Rows from block 5 of the audio encoder of a small contrastive audio-text model, named by matrix and row number. Rows with one number within an expert belong to one neuron, the router's apart. Each number is 128 + 32 x the weight over its row's rms, rounded and kept within 0 to 255. All counts start at 0.
Before each expert's rows are labels from the 100 clips, of 14976, where the router gives the expert most weight on average: "responds to" is what is common among them. Only what is clearly more common there than usual is listed. The data: synthesized solo parts of chorales (CocoChorales). In brackets: how many of the 100, against the usual share in percent.
# router: router (encoder.blocks.5.mlp.router.weight, 4x320, trained with AdamW), inputs 240-319
# gate: expert gate (encoder.blocks.5.mlp.gate, 4x640x320), inputs 240-319
# up: expert up (encoder.blocks.5.mlp.up, 4x640x320), inputs 240-319
# down: expert down (encoder.blocks.5.mlp.down, 4x320x640, transposed), outputs 240-319

# expert 3
responds to: note D5 (55 vs 8.2); clarinet (42 vs 8.9); note D#4 (40 vs 11.1)
router.3 [100 139  86 100  63 179 106 109 112  76 126 126 143 107 107  90 121 165 158  88 120 106 140 142 108 143  93 119 168  88 112  81  73 178 114 106 165 161 114 139 132  81 102  92 168 131 117 114 111  97 121  63 113  87  86 169 111  48 177  14 180 166  73 129  63 121 157 154 112 103 129 136 128 118 120 127 105 160 146  86]
gate.0 [123 136 113  94 135 103 153 177 115  93 145  63  92 130 113  96 124 160 145 144 128 128 128 128 128 195  71  95 115  75 116 195 117 107 174 128 128  81 128  38 128 117 159 128 135 128  76 116 128  95 185 128 128 114  20 111 107 128 128 111 128 149 104 123  98 143  87 128 138  54 158 104 137  74 123 117 155 128 141 120]
up.0 [103 128  78 117 123 154 128 130 174 128 186 128 110 118  88 128  81  99  85 128 173 128 141 128 155 128 128 128 133 128 128 136 108  86 104 128 108 204  50 111 128 128 142 100 148 128 112 137 118 147 104 110 123  59 128 157 139 121 124 128 131 116 178 194 128 116 128 128 128 104 128 112 169  48 108 134 138  61 149 130]
down.0 [ 93  90 128 128 129 136 112 128 137 145 193 128 128  94 159 145 148 164 128 128 128 175 182 100 132 144 128 187 128 128 128 103  76 113 105 176 117 127 128  80 124 165 144  86 122 128 128  58  89 107  62 101 226 128 131 128 151 111 130  85 128 148 132 124 145  38 171  84 148  85 120  54 128 116 174 124 102 181 100 111]
gate.1 [128 143 133 166 128 128 186 101 129 147  63 107 128 128  61 158 128 123  71  82 140 128 139 109 141 122 167 128 114  94 128 169 174 112 121 152 217 130 114 120 128 148 128 128 121 128 128 121 109 116 142 163 132 114 105 125 163 149 131 104 130 128 128 131 128 127 150 193 183  49 163 164 147 210 144 128 122 207 116 174]
up.1 [128  54 129  94  92 128 129  87 128 195 135 128 115 180  87 185 171 128 194 128 128 123 169 135  98 128 158 161  86 121 172  92 128 128  14  96 128 128 158 129 128 123 120  97 136  53 106 128  88 102 121  82 104 193 117 128 178  73 176  69 118 127 128 128 150 106  94  80  32 159  68  48 131 175 148 128 128 135 165 113]
down.1 [128 128 112 104 128 116 128 128 132 128 146 112 128 157 128 134  81 194 117 121  55 154 161 200 163 208 157 128 128 129 128 146  45 159 125 238 128 128 128 185 128 128 194 128 128 128  88  73 178 128 125 127 147  83 128 153  94 128 127 174 146 127 128 128 118  90 158 126 175 128 128 185 159  77 152 162 128 128 185 128]
gate.2 [139 145 128 128 128 114 148 128  95 128 166 115 166 128 181 128 158 148 128 128 128  95 140  89  60 201 118 188 128  74 145 128  74  56 128  82 113  99 128 104 141 128  50 101 128  63 128 142 128  50 128 128 128 142 128  67 112 128 155 138 128  27  97  93 183 128 101 169 127 126 121 222 128 219 163 128 151 121 192  81]
up.2 [128 143  87  78  81 128 117  87 166  75 128 148 109 108  75  41 128 147 193 115 128 128 136 128 128  95 128 128  67 129 127 101 128 189 141 128 128 128 158 128  94 126 160 152  80 128 128 145 117 128 128  62 133 105 109 128 128 153  77 198  89 152 126 140 104 166 109 133  74  96  86  94 129 157 195 124 132 180  86 150]
down.2 [132 128 117 147 128 128 128 132 128 128  98 140 128 128 135 148  96  97 104 155 110 128 128  81 128 171 123 232 126 189 126 128 128  47 141 111 101 182 128 128 150 177 128 111 128 128 171 158 128 121 133 128 114 128 128 128 128 144 128 128 158  86  70 128  89 142 128 134 138 111 128 183 128 108 114 137 128 151 128  87]
gate.3 [215 204 142 185 120  63 128 170 128 128  78 180 131 128 128 179 128 128  99 136 140 128 115 128 154 153 128 169 168 130 128 161 139 139 128  77 127 127 128 124  64 128 102 101  98 101 128 128 144 112 128 128 128 179 136 128 165 128 120 128 151 128  67 128 115 128 128 128  88 128 197  27 146  75 202 128 106  86 172 128]
up.3 [134 139 128 105 128 160  97 132 128 128 167 128  91 149 128  63 128 101  80 167 128 142 155 143 128 120 174 180 150 145 108 128 103  97  84 183 128 120 156 128 151 128 151 107 128 128 129 139 149 128 128 191 115 128 128 128 128 181 128 128 203  76 128 113 128 100 123 127 128 127  17  69 204 109 128 128 128  95 146 134]
down.3 [128 159 190 128 125 128 128 132 153 221 164 128 128  75 128 128  93 125 166 128 128 128 166 165 128 104 198 183 121 128 142 128 156 128  97  70  78 127 128  96 138 141 128  80 158  80 158 182  91 156 128 142 128 135 172 120 128 128  92 210 145  18 128  70 128  95  42  96 154 120 168  85 153 142 154 121 128 143  63  78]
gate.4 [142 142 103 176 131 141  51  80 185 170 175 128 177 174 126 128 128 118 158  84 109  95 128 128 127 128 172 102 128  80  94 132  60 128 128  79 128 128 105 128 128 126 126 120 128 130 113 117 128 127 140 128 128 172 128 128 111 133 179 128 128 150  94 128 132 128 143 209 128 131  81 128 143 135 124 173 128 123  40 118]
up.4 [133  93 128 210 128 118 186  93 128 128 164  89 150 161 133  97 128 130  88  84 201 126 103 150 128 135 128 163 137  72  94 154 128  83 128 158 128 128 128 181  95  99 143 128 209 186 128 128 128 128  95  49 128 122   5 128 169  97 152 138 128 128  64 160 128 194 105 249  85  91 141 147 128 114 141 127 165 150 148  80]
down.4 [140 128 128  94 167  62 137 184 127 128 125 128 160 157  87 180 128 128 138 128 128 215 134 128  98 128 117  99  32 183 128 128 108 115 128 137 140 164 111 128 112  87 150 152 128 136 159 129 133 128 139 147 128 163 104  73 128 177 149 136 128  89 174 195 128 128 149  80 157 144 144 149  90 128 128 189 157 155 128  97]
gate.5 [128 158 128 128  62  45 150 128 128 128 128 128 174 144 123 159 147 207 174 105 121  98 111 128 144 141  80 164 155  80  71 128 128 128 123  93 135 113 183 187 128 114 128 128 133 106 128 153 150  99  93 188  98 125 128 117 133 128 142 105 122 114 118 136  45   0  70 128 150 128  85 128 128 128 128  99 106  86 128 128]
up.5 [183  94 128 122 128 126 128 151  98 123 154 147 134 128 146 121 128  81 153  40 128 128 167 128 128 146 168 128 116 233 128 116 128 138 128  94 128 138 128  97  84 165 196 147 168 107 128 105 147  88 128 158 128 117 160 167 136 210 128  86 147 163 128 128  67 128 128 128 166 128 144 128 207 162 128 141 103 128 145 167]
down.5 [204 110  78 128 128 127  88 128 181  82 112 127 141  74 157  97 133  76 154 101 128 195 128 166 160 133 145  93 128 188 140  38 128 128 193 105 170 125 124 146 133 106  52 169 124 146 143  93 128 144  52 128 118  65  94 159  99 128 128 132 171 128 128 128 128 126 188 128 128 128  96 194 128 213 190  55 160 128  75  88]

# expert 2
responds to: note C5 (88 vs 10.3); oboe (27 vs 7.3)
router.2 [119 151 142 144  64 112 139 150 133 168 120 108  99 200 199 137 182  95 104 150 103 158 180 124 141 120 124 131 163 156 141 174 142 135 127 150 151  90  96 152 106 101 161 175 104 165 113 111 118  94 171 205 140 166 137 146 157 161 123 180  79 147 131 144 127 140 111 138  81 175 100 154 147 146 104 154 139 156 149 107]
gate.0 [108  98 121 126 171 125 182 167 116 128  71 187 128 101 128 128  71 128 178  75  56 110 107 129 120 140  91 123 154 128 128 128 143  97 112 128 148 161 128 128 167 181 141 135 135 121  95  84 128 129 128  96 128  81 113 128  73 167 128 128 148  80 128 128 128 203 175 174 132 243 122 140 168 192 128 128 142 109 193  83]
up.0 [128 128 190 142 126 172 128 131 128 137 206 128 162 148  63 128 128 128 137 128 128  49 169  94 197 128 134  69 133 128  75 155  68 136 101 128 128 131 128  67 128 145 172  66 120 128 123 100 128 129 123 128 200 119  75  50 128 128  86 188 168  95 131 205 113  91 128 159 114 128 137 128 128 128 117  96 165 202 128 128]
down.0 [159 123 128 147 137 172  91 151 128 128  42 128 194 117  88 128 103 165 148 160  95 128 128 128 128 128 128 128 128 179 128 128 128  81 125 104 154  93 128 128 128 140 123 150  76 139  89 128 134  69 185 134 102 137 128 128 157  93 188 165  87 149 109  99 131 106 144 144 121 128  63 128 148  98 185 128 174 134  27 102]
gate.1 [162 144  89 126 152 128 144 118 128 188 177 108  58 203 255  83  85 128 128 155 118 172 162 128  64 130 107 143 104  84  94 133 143  90  73 138 128 164 170 128 128 127 128 162 119 128 130 128 128 111 133 138 128 185 104 128 128 128 127 139 168 209 119  63 128 198 153  74  89 128 113 137 114 124  62 155 102  62 128 176]
up.1 [128 150 205 118 208 158 137 128 167 118 154 165  84 128 128 148 124 128 175 129  45 128  59 147 132 120 128 128 128 131 159 112  85 128 128 177 128 134 150 105 128 136 159 116 138  84  98 180 130  98 128 128 132  75 128 172 128 128 131 128 152 188  65  83 183 128  28 167 160 128 161 128  86 128 122 128 128 115  89 148]
down.1 [137 123 146 105 121 128 106 128 128 157 171 147 168 123  69 128  84 120 130 108 128 133 128 128 135 113 128 141 128 109 176  74 128 131  90 128 128 108 131 144 119 170 186 170  87  60  74 128 128 128 112 128 146 128 128 128 215 128 130  95 128  99 128 128 122 128 139 157 128 139 128  90 128 170 129  94 128 129 128 165]
gate.2 [128 128 134 128 114 197  35 118 127 128 128 110 128  78  99 146 128 119 148 164  99 128 114 128 171  70 148 128 161  45 112  99 128 138 128 121  94 128 184 128 137 187 128 128 128 172 107 161  94 150 129 188 125 128 142 100 183 125 128 125 160  85 128 169 128 128 204 128 123 128 117 128  73 173 148 128 147 128 128 146]
up.2 [128 128 134 153 128 136  82 160 128 215 156 129  98 128 128  95  53 128 125 130 121 161 123 128 120  38 151  45 144 152 128 155 128  67  93 128 128 105 119 134 160 128 149 180 100 127 128 128 115 127 128 141 150 185 128 128 183 128 140  89 191  93 128  77 144  63 170 139 169 128 200 148  74 128 111  84 166  77 139 122]
down.2 [ 78 131 128 128 128 157 128  70 128 198 101 215 168 123 134 144 104  85 128 128  90 165  77 151 122 128 150 128 137  86 128 128 128 170 128 150 128  30 149 143 152 128 128 113 123 153  97 128  89 178 226  92 128  87 106  77 153 128 128 128  97  84  80 128 128  98 128 161 117 212 143 128 128 128 135 128 154 138 144 128]
gate.3 [174 128 110 101 136  78 179 131 128 160 137 128 128 128 152 125  90 128 180 130 240  96 106 255 138 172 180 128 112 128 128  90 137 128 128 128 141 161 133 107 144 171 172 112 128  58 137 111 154 145 162 152  65  62 128 117 155 122 140 198 113  98 122 128 128 150  74 174 143 125 136 134  91 180 127 128 182 174 162 108]
up.3 [128 110 128 128 110  92 136 166 135 136 168 153 129 157 128 142 139 201 106 132 128 138 128  76  99 165 128  90 136 128 117 125 127 151 128 160 134 128 209 116 122 128 128 144 155 128 128 187 119 166 128  86  83 128 180 128 181 152 128  81  88 128 154 123  28 113 128 163  94 123 128 162  79 115 128 122 128 128 176 128]
down.3 [108 122 159 133 152 195  49 128 106 103 128 172 128 177  91 154 179 153 128 180 128 107 128  71  85 139 144  78 135  92  78  82 128  70 144 152 128 117 217 148 110 128 128 134 186 128 128 128 139 128  80  54 158 128 106 128 164 176 150 124 128 128 128  64 121 116 128  89 128 181 180 128 104 205 124 136 128 128 128 128]
gate.4 [144 128 113 130 163 132 128 128 128 128 112 128 125 128 158 128 130 128 188 128 160 128 122 128 128 157 128  97 128 107  58 196 128 128 128 188 106 174 188 128  69 128 167  91 128 133  60 128 149  90  61 124 102 128 115 142  79 128 128 128 128 128 130 134  47 127  90 128 128 175 128  86 141 162 142 100 146 128  70 124]
up.4 [128 107 128 149 150 145 128 128 125 116 104 137  63 128 152  42 128 116 154 116 153 104 162 128 175 128 121 123 128  52 128 150 158 128  96 128 128 152 187 128 116 140  93  43 128 112 110  99 128 173 160 187 128 127 128 120  90  86 126 189 157  84 128  75  36  91 145 128 128 128 128  99 135 128 157 115 128 174 128 132]
down.4 [ 44 119 128  85 184 125 155  78 119 128 198 135 146 128 158 163 118 174 128 133 116 119 115  86 128 128 128  59 110  98 108  74 128 128  86 160 110 177 133 128 213 191 182  97 121 147  90 165 128 178 128 128 120 132 134  37 128 121 128 126 141 160 128 130 139  84 150 128 131  91 117  93  83 128 128 129 128  92 180 128]
gate.5 [173  89 128 105 178 128 128 128 144 110 144 128 126 176 128 128 128 157  95 141 160 128 117 128 121 163  81 139 100  90 150  94  94  95 146 128 143 153 179 128 128 121 143 188 128 128 128 128 128 164 128  99 128 108 143 128 126 165 125  86 187 226 175  99 128  38 128 153 128 163 128  87  98 128 128  76 126 158 128  89]
up.5 [139 104 100 128  93 128 128 157 176 156 128 171 176 167 129 138 141 158 128 128 146 116 128  72  54 134  28 164 125 107 119  66  87 113 128 166  54 180 128 133 147 128 170 128 131 128 109 111 117  84 122 128 105 128 128 114 128 123 128 128 146 134  68 183  85 122 122 118 178 138 179 169 128 101 128 132 189  51 120 128]
down.5 [177 128 109 128  86 153 204 142 128  86 128 128 177 128 150 128 150 129 128 108 176 169  92 143 121  84 128 135 128 149 107 128 133 128 140 126 122 125 128 143  76 134 114 138 128 168 128 128 155 185 103 150  91 128 128 128 128  87 115  84 128  69 136  77 128 142 128  89 146 114 101 140 158  66 128 152 128 151 126 128]

# expert 1
responds to: note D3 (31 vs 2.4); instrument: cello (31 vs 9.7); double bass (28 vs 1.8)
router.1 [134 133 175 141 176 126 146 144 186 111 161 154 167 135 128 136  98  90 136 131 137  77  93 164 119 107 121 135  88 136 105 140 119 104 105 137 135 120 149  87 104 179  98 126 122 106 164 158 147 159  79  96 117  90 196 103 123 145 145 166 182 119 147 145 208 127 151  78 122 122 156 142 103  95 146 125 143  67 157 180]
gate.0 [111 207 154 141 138  75 153 123 139  63 144 150  19 150 128 128 182 128  86 145 125 124 147 122 208 137 128  94 113 137 151 128 128 128 148 128 126 153 128 128 128 146  60 115 128 176 128 107 193 128 147 136 128 128 193 128 128 125 128  80 128 113  85 141 215 162 131 151 128 113 126 128 106  85 171 128 222 150 128 118]
up.0 [129 109  83 182 128 149 123 172 187 109 103  68 128 128 116 162 130  94 128 115 132 128 149 128 206 128 141 136 128 100  93 127  85 128 109 107 128 208  98 167 180 128  80 124 145 166 112 128 128 113 128  96 128  47 106 173 172 146 128 179 174 104 128 140 134 121 128 150 122  93 128 141 126  99 176  83 136  70 128 128]
down.0 [128 114 109 207  71 137 111 128 148 116  68 128  94 165 141 128 111 128 133 128 128 108 120 144 136 152 161 142 128 170 107 128  55 112 124  70 128  47 112 128 126 106 146 124  79 128 128 128 103  93 127 134 128  95 146 105 110 180 132  82 128 160 198 114  51 108 128 128  76  98 148  96  56 128 140 137 128  98 132 160]
gate.1 [126  72 128 129 129 121 122 128 150 120 149 160 153 165 128 128 128 164 181  47 128 126 107 146 128 127 128 128 128 128 128 161 128 158 128 164 191 128 136 128 128  99  73 128  76  78 128 120 130 128 128 110 178 128  97 128 149 141 152 128 128 134 163 166 128 128 103 141 168 183 181 128  90  90 105  94 128 151 124 107]
up.1 [146 170 164 115 128 150 128 128 113 128 166 104  52 128 146 167 146  98 128 171 180 128 128 163 103  68 150 128 107 142 128  58 166 150  77 116 205 130 123 128  67 140 128 128 128 128 139 116 128  46 128 128  99  70  99  93 118 149 184  97 128 141 128  55 128 128 128  61 134  94 126  89 128 128 150   0 128 135 128 128]
down.1 [200 205 104 132 128 139 124 193  92 128  58 128 161 101 128 128 146 128 191 128 208 225 128 103  33 128  81  96 124 175 128 123 136 196 128 123 138 177 157  75 128  57 124 128 128 107 128 171  50 128 128 128 140 128 144  85  85 161 128  81 113 128 128 128 160 171 192  75 135 128  94 128 128 145 135 128 128 139 170 128]
gate.2 [107 116 128 135  65 132  46 152 128 149 148 128 180 122  84  94 123  67 125 128 104 119 124 128  99 128 128 128 153 124  71 157 177 128 120 165 100 118 166 116  89 112  82 128 142 255 139 230 128 163 145 107 128 132 134 179 128 128 107 128 101  90 143  82 128 144  96 120 128 112 144  96 163 128 129 124 108 128 108 117]
up.2 [128 136 213  94 168 138 128  86 103 120 156 128 120 128 128 156 124 115 128 145 126 146 133 145 128 107 151 151 128  44  74 178 120 128 128 128 128 128 144 195 128 131 109 104 128 155 128 128 128 122 128 128  43 175 116 129 120 131 128 162 128 203 112 128 105  89  86 128 128 109  85 125 116 101 116  88 109  45 128 128]
down.2 [113 128 151 136 110 145 184 104  75 111 101 153 123 194 140 128 114 148 187 179  98 128 188  93 160 128  99 117 133 174 167 111  75 165  66  34  99 125  89  51 128 151 198 175 128 128 115  99 128 128 128 165 170 128  75 162 206 143  59  84  90 128  78  77  80 136 128 128 128 128 128 128 128 150 128 186 128 132 157 128]
gate.3 [128 194 128 104 143 121 119 128 128  79 128 134 128 114 136 128 161  64 204 186  58 128 148 120 128 129 128 107  64 128 128 115 128 128 126 125 128 128 157 218  78 124  81 128 174 182 128 128 128 128 128 107 128  86  26 117 128 179  82 139 207 128 128  97 157 114 105 128 167 161 120  66 128 129  97  84 184  83 145 193]
up.3 [ 79  50 128 196 142 128  98  84  98 128 128 135 143 168 128 132 113 196 116 128 128 217 128 107 146 141 128  82 145 174  96 128 220 139 154 128  46 105 128 132 195 116 199 128  90 156 109 149 157 139  88  99 167 139 134 128 128 194 128 136 128 121  97 128 125  88  68 128 112 128 125  72 192 122 128 146 133  99 122 128]
down.3 [128 128  63 102 134 128 171 128 122 128 110 199 203 144 115 139  94 115 128  96  82 128 135 141  91 128 223 120 162 183 119 128  98 112 147 128 128 128 134 128 155  96 118 154 128 128 127 122  92 138 117 181 128 128  84 128  48 113  90 121 128 128 128 128 128 128 141 128  94 128  75 128 128 161 128 203 166  92 128 153]
gate.4 [149 128  73 116 128 152 128  52 128 128 139  93 128  98 128  76 128 106  90 141 138 133 128 196 119 123 151 128  69 140 138 128 128 159 139 128 128 158  95 145 111 165 128 178 125 169 142 120 128 138 186 122 134  76 136 109 130 128 128  60 105 116 122 117 152 105 151 128 144 128 110 128 106 128 128 116 128  92 183 146]
up.4 [128 142 170  45 128 142  95 128  83  71 102 143 104 100 186 155  82 128 128  81  66 145 128  86  70 199 128 185  98 128 128 104  95 128 127 129  37  73 128 128 128 128  71 144 110 113 123 128 126 129 128 139 117 110 146 134  58 128 131 137  93  75 136 132  67 165  97 128 180  74 128 179 176 137 128 103 128 118 128 128]
down.4 [171 101 116 116 128 100 128 147 128 123 141  60 128 128 128 128 100 128 128 128 128 159 177 128 109  97 128 217 128 132 170 124 128 140 179 128 143 122 128 168 109 128  76  95 128 103 128 128 128  98 140 119 146 138 128 161 202 128 133 108  37 155 128  93  76 128 128 128 128 133 158 146 135 104 108 128 131 119 107 134]
gate.5 [117 110 185 167 128 112 159 127 128 160  92  68 111 128 162 140  99 200 128 120 216 128 148 128  93 128 128 128  56  99 128 100 128 175 180  87 128  97 128 177  78 166 157 106  88 136 133 121 149  78 109  65 119 166 165 128  92 128 124 122 111 128 211 152  94 127 192 139 131 128  77 140  88 138 115 128 190 178  77 131]
up.5 [128 128 128 172 100 140 147 174 128 101 136 180  93 124 128 106 128 136  57 133 104 191 101 199 208 128 128 128 128 128  99 128 147 128 206 145  57 128  37 128 115 116 197 116 161 165 151 193  97  86 108 152 128  46 146 149 101 149 126 146 135 118 128 128 150 126 154 160 137  96 206 168 131 128 126 128 128 128 105 128]
down.5 [128 126 161 128 153 128 153  85 128 139 128 150  92 128 128 110 155 128 128 177 128 168 128  75  94 123 137 119  94 115  86 145  25 128 128  99 108 176 128 183  73 128 199 117 128 111 175 128 160 136  91 170 128 170 128 107 130 142 204 128  85 128  69  72 112 136 157  65  26  47 126 220 117 128 128 139 148  81 128 128]

# expert 0
responds to: note F#5 (52 vs 6.8); flute (37 vs 8.4); trumpet (34 vs 8.2)
router.0 [119  88 107 105 188 109 111  66  87 134  77 139 115 118  47 149  99 148 147 146 109 172 100  70 148 130 157 130 150 101 149 142 138 128 155 135 142 147 136 145 129 114 143 136  96 105  89  89 114 147 158 146 152 186  65 103  93 117 123  98 116 102 156 127 107 120  96 182 141 129 109  85 126 130 149 113 119 184  82 112]
gate.0 [ 91 138 128 175 111 153 182 149 162 179 128 136 162 173 209 152 128  59 151 147 177 128 128  95  78 128 128 182 192  64 174  86 195 128 128 128 148 128 165 128 128 169 121 128 128 126  78  92 185 109 128 128  74 128 128 128 128 128 139 132 143 128 128  34 129 128  77 177 163 136 128 128 128 155 128 124  73 175 156 145]
up.0 [130 128 161 169 128 128 163 128 128 127 110 165 119 119 109 107 128 105 138 100 126 128 147 152 162 139 163 113 128 196 128 103 176 128 130 128 142 128 128 128  90  88 151 151 216 128 128 144 166  45 128 131 128 128 140 128 176 161 128 116 115 110 128 147  75 115 128 141 137  81 121 185 128 128 130 102 151 149 128 128]
down.0 [128 128 128 152 128 112 128 128 168 128 126 142 150 120 105 154  73 154 140 222  60 136 110  86 128 135  90 122 128 113  45 128 129  91  78 194 128  85 162  89 119 165 108 204 129  88 148  93 170 128 128 128  65 229 121 128 128 128 142 128 135  49 220 121 128 128 217 142 184 128 128 128 128 139 118 128 140 140  68 156]
gate.1 [151  32 118  78 112 128 187 128 128 128 142 160 117 128 126 176  67 111 128 128 165 179 154 133 128 131 115 138 138 143 128 180  83 165 127 154 128  61  39  69 128 138 108 140 128 128  58 109 174 128 199 128 112  79  31 128 119 128 128 155 128  75 118 128 128 128 128 208 138 128 128  71 144 100 116 128 128 128 128 128]
up.1 [128 130  79 128 166 128 132  94  86 128 210  40 128 151 238 128 141 128 128 105 128 106 111 128 128 112 128 131 117 128 192 133 128 128 135 128 138 140  82 113 128 118 145 102 128 128 126 174 103 128 130 177 128 159 128 144 204  95  97 128 128 128 128 153 128 135 144 128  79 190 126 128 137 130 214 217  58 208 189  50]
down.1 [ 67 128 162 128 128 146 128 154 128 128  93 128 108  49 154 140 121 134 128  97 128 113 128 130 128 122 149 105  37 128  79 118 127 166 128 139 134 145 130  79 128 128 146  84 120 128 199  86 128 153 157 173 119 128 128 197 142 219 130 121 124  44  76  87 168  80  85 145 128 128 165 128 128 120 102 171 119 108 128 105]
gate.2 [128  90 146 118 128 149  73 130 102  95 147 175 189 138 109 200 128 133 128 155 128 129 118 137  92 128 149 128  59 128 151  83 167 192 128 128 128 180 128 111 106 153 132 128 128 158 166 128 110 134  33 183 130 147 140 171 110 146 128 128 128  86 128 180 152 154 179 179 128 142 128 128 128 128 128 152 100  66 128 144]
up.2 [108 128  86  82 194 134 119 109 169 203 128 128  92 132  61 128 156 128 117 139 175 154 107 102  90 128 128 155 128 140 146 204 141 128  45 137 160 112 149 128 193 124 128 102  86 149 130  70 117 185  98 128 128 101 128 118 135 128 118  72 128  98 155 128 198 148  42 132 166 111 128 120 104  76 154 159 128 136 164  77]
down.2 [108 154 135 128 123 128 174 214 128 138 103 123 128  73 100 131 103 159 128 128 198 189 105 142 128 128  76 128 128 128 131 151 159 128 128 128 128 104 136 133 128 143 147 121 167 113 112 158 128 185  93 128 147  88 128 128 128  54 154 116 206 129  88 128 114 100 188 128 100 163 109 113 205 123 160 149 128 114 169 128]
gate.3 [145 128 162 210 110 198  84 115 165 128 107 149 128 128  85 128 128 128 101  99 171 174 197 109 128 128 171 128 100 128 128 157 121 155 128 102 128 174 128 128 105  76 128 128 128 128 143 132 128 133 133 165  89 189 104 112 128 128 128 113 111  76  96 187 128 173 157 129 140 119 117 163 207 147 160 128 111 128 128 130]
up.3 [ 88 106 125 170 128 128  68 172 185 127 139 128 128  61 115  90  89 120 128 118 128 142 180 163 128 148 128 128  42 128 177 113  94  55 128 193 181  70 150 106 193 128  91  97 128 157 115 128 118 123 169 128 128 100  91  85 116  86 110 128 139  82 145 182 179 209 113 128 128 123 130 101 155 189 128 119 138 128 123 137]
down.3 [ 97 130 146 104 128 168  98 128 128 128 118 128  69 128  88 128 128  91 183 120 107  54 151 128 128 128 113 108 167 128 128 120 117 136 171 128 128 128 128 128 128 128 149 105 128  86 160 128 173 128 123  12 169  93 128 128 162 116 157 175 145 142 128 128  95 128 128 115 128 133  65 145  82 119 126 118 128 128 202  72]
gate.4 [136 103 121 167 143 144 128 128  73 175 148 102 132 104 128 143  67 128 128 106  90 149  99 128 195 181 102 128 115 128 128 169 143 172 138 128 128 157 128 135 129 128 140 128 102  91 112 128 160  62  97 173 124 169 128 128 190  79 109 180 242 128 222 179 141 113 103 141  66  83 168  80 128 106 128 149 142  53 174 128]
up.4 [128 128  78 105 128 128 128 128  96 111 107 128  74 128  47 101   0 129  92 117 111 120 128 103 128 128 128 190 128 128 142 110 125 200 118 145 191 137 139 128 177  82 165 119 136 172 137  73  78 158 128 125 178 128  98 149 158 160 151 104  96 128 128 128  99 245  97 128  65 157 128 142 157  65 182 128  67 115 190 128]
down.4 [128 160 128 128 191  90 155  70 141  80 101 128 139  86 128 154  57 162 128 130  43 114 128 128 128 119 128  85 146 128 128 193 128 172 128 128 217  85 128 146 119 128 128 181  86 128  85 109  92  88 119 109 128 128 166 118 149 128 128  95 128  69 128 128 130 143  78  86 128 166 147 160 216 150 128 128 108 106 157 142]
gate.5 [120 128 162 128 179 128  91 128 128 134  93 128  86 128 125  38 168 122 140  91 166  74 115 121  83 128 128 128 128 100  41 128 151 128 131 188 128 134  71 132 200 128  84  91  82 130 106 128 109 128 128  94  93 171 118  97 125 173  96 128 184  54 128  92 168 192  47 116 140  88  85  98 147 126  99 102 150 211 128 162]
up.5 [111 140 128 145 157 107 101 128  78 128 170  98 128 128 128 166 130 159 128 128 128 185 144  81 140  76 128 106 138  96  50 128 106 137 128  56  67 141 211 128 120  82 217  96 162  72 139 128 128  93 128  22 109 139 168 113 128  50 128 157 156 128  76  79 128 128  88 125 136 124 114 113 102 248 180 181 152  75 195 128]
down.5 [137 128 139 128 210 152 121  78 101 147 128 161 134 128 128 128 128 128 131 128 106 182 121  75 193 175  79 142 114 144 174 128  90 191  64  85 159 128 138 215  75 164  93 128 161 172 136  71  59 106 149 128 128 167  85 128 128  85 150 128  90 132 128 136 128 178 135 111 128 128 132  80 128 166 128 128  78 132 128 117]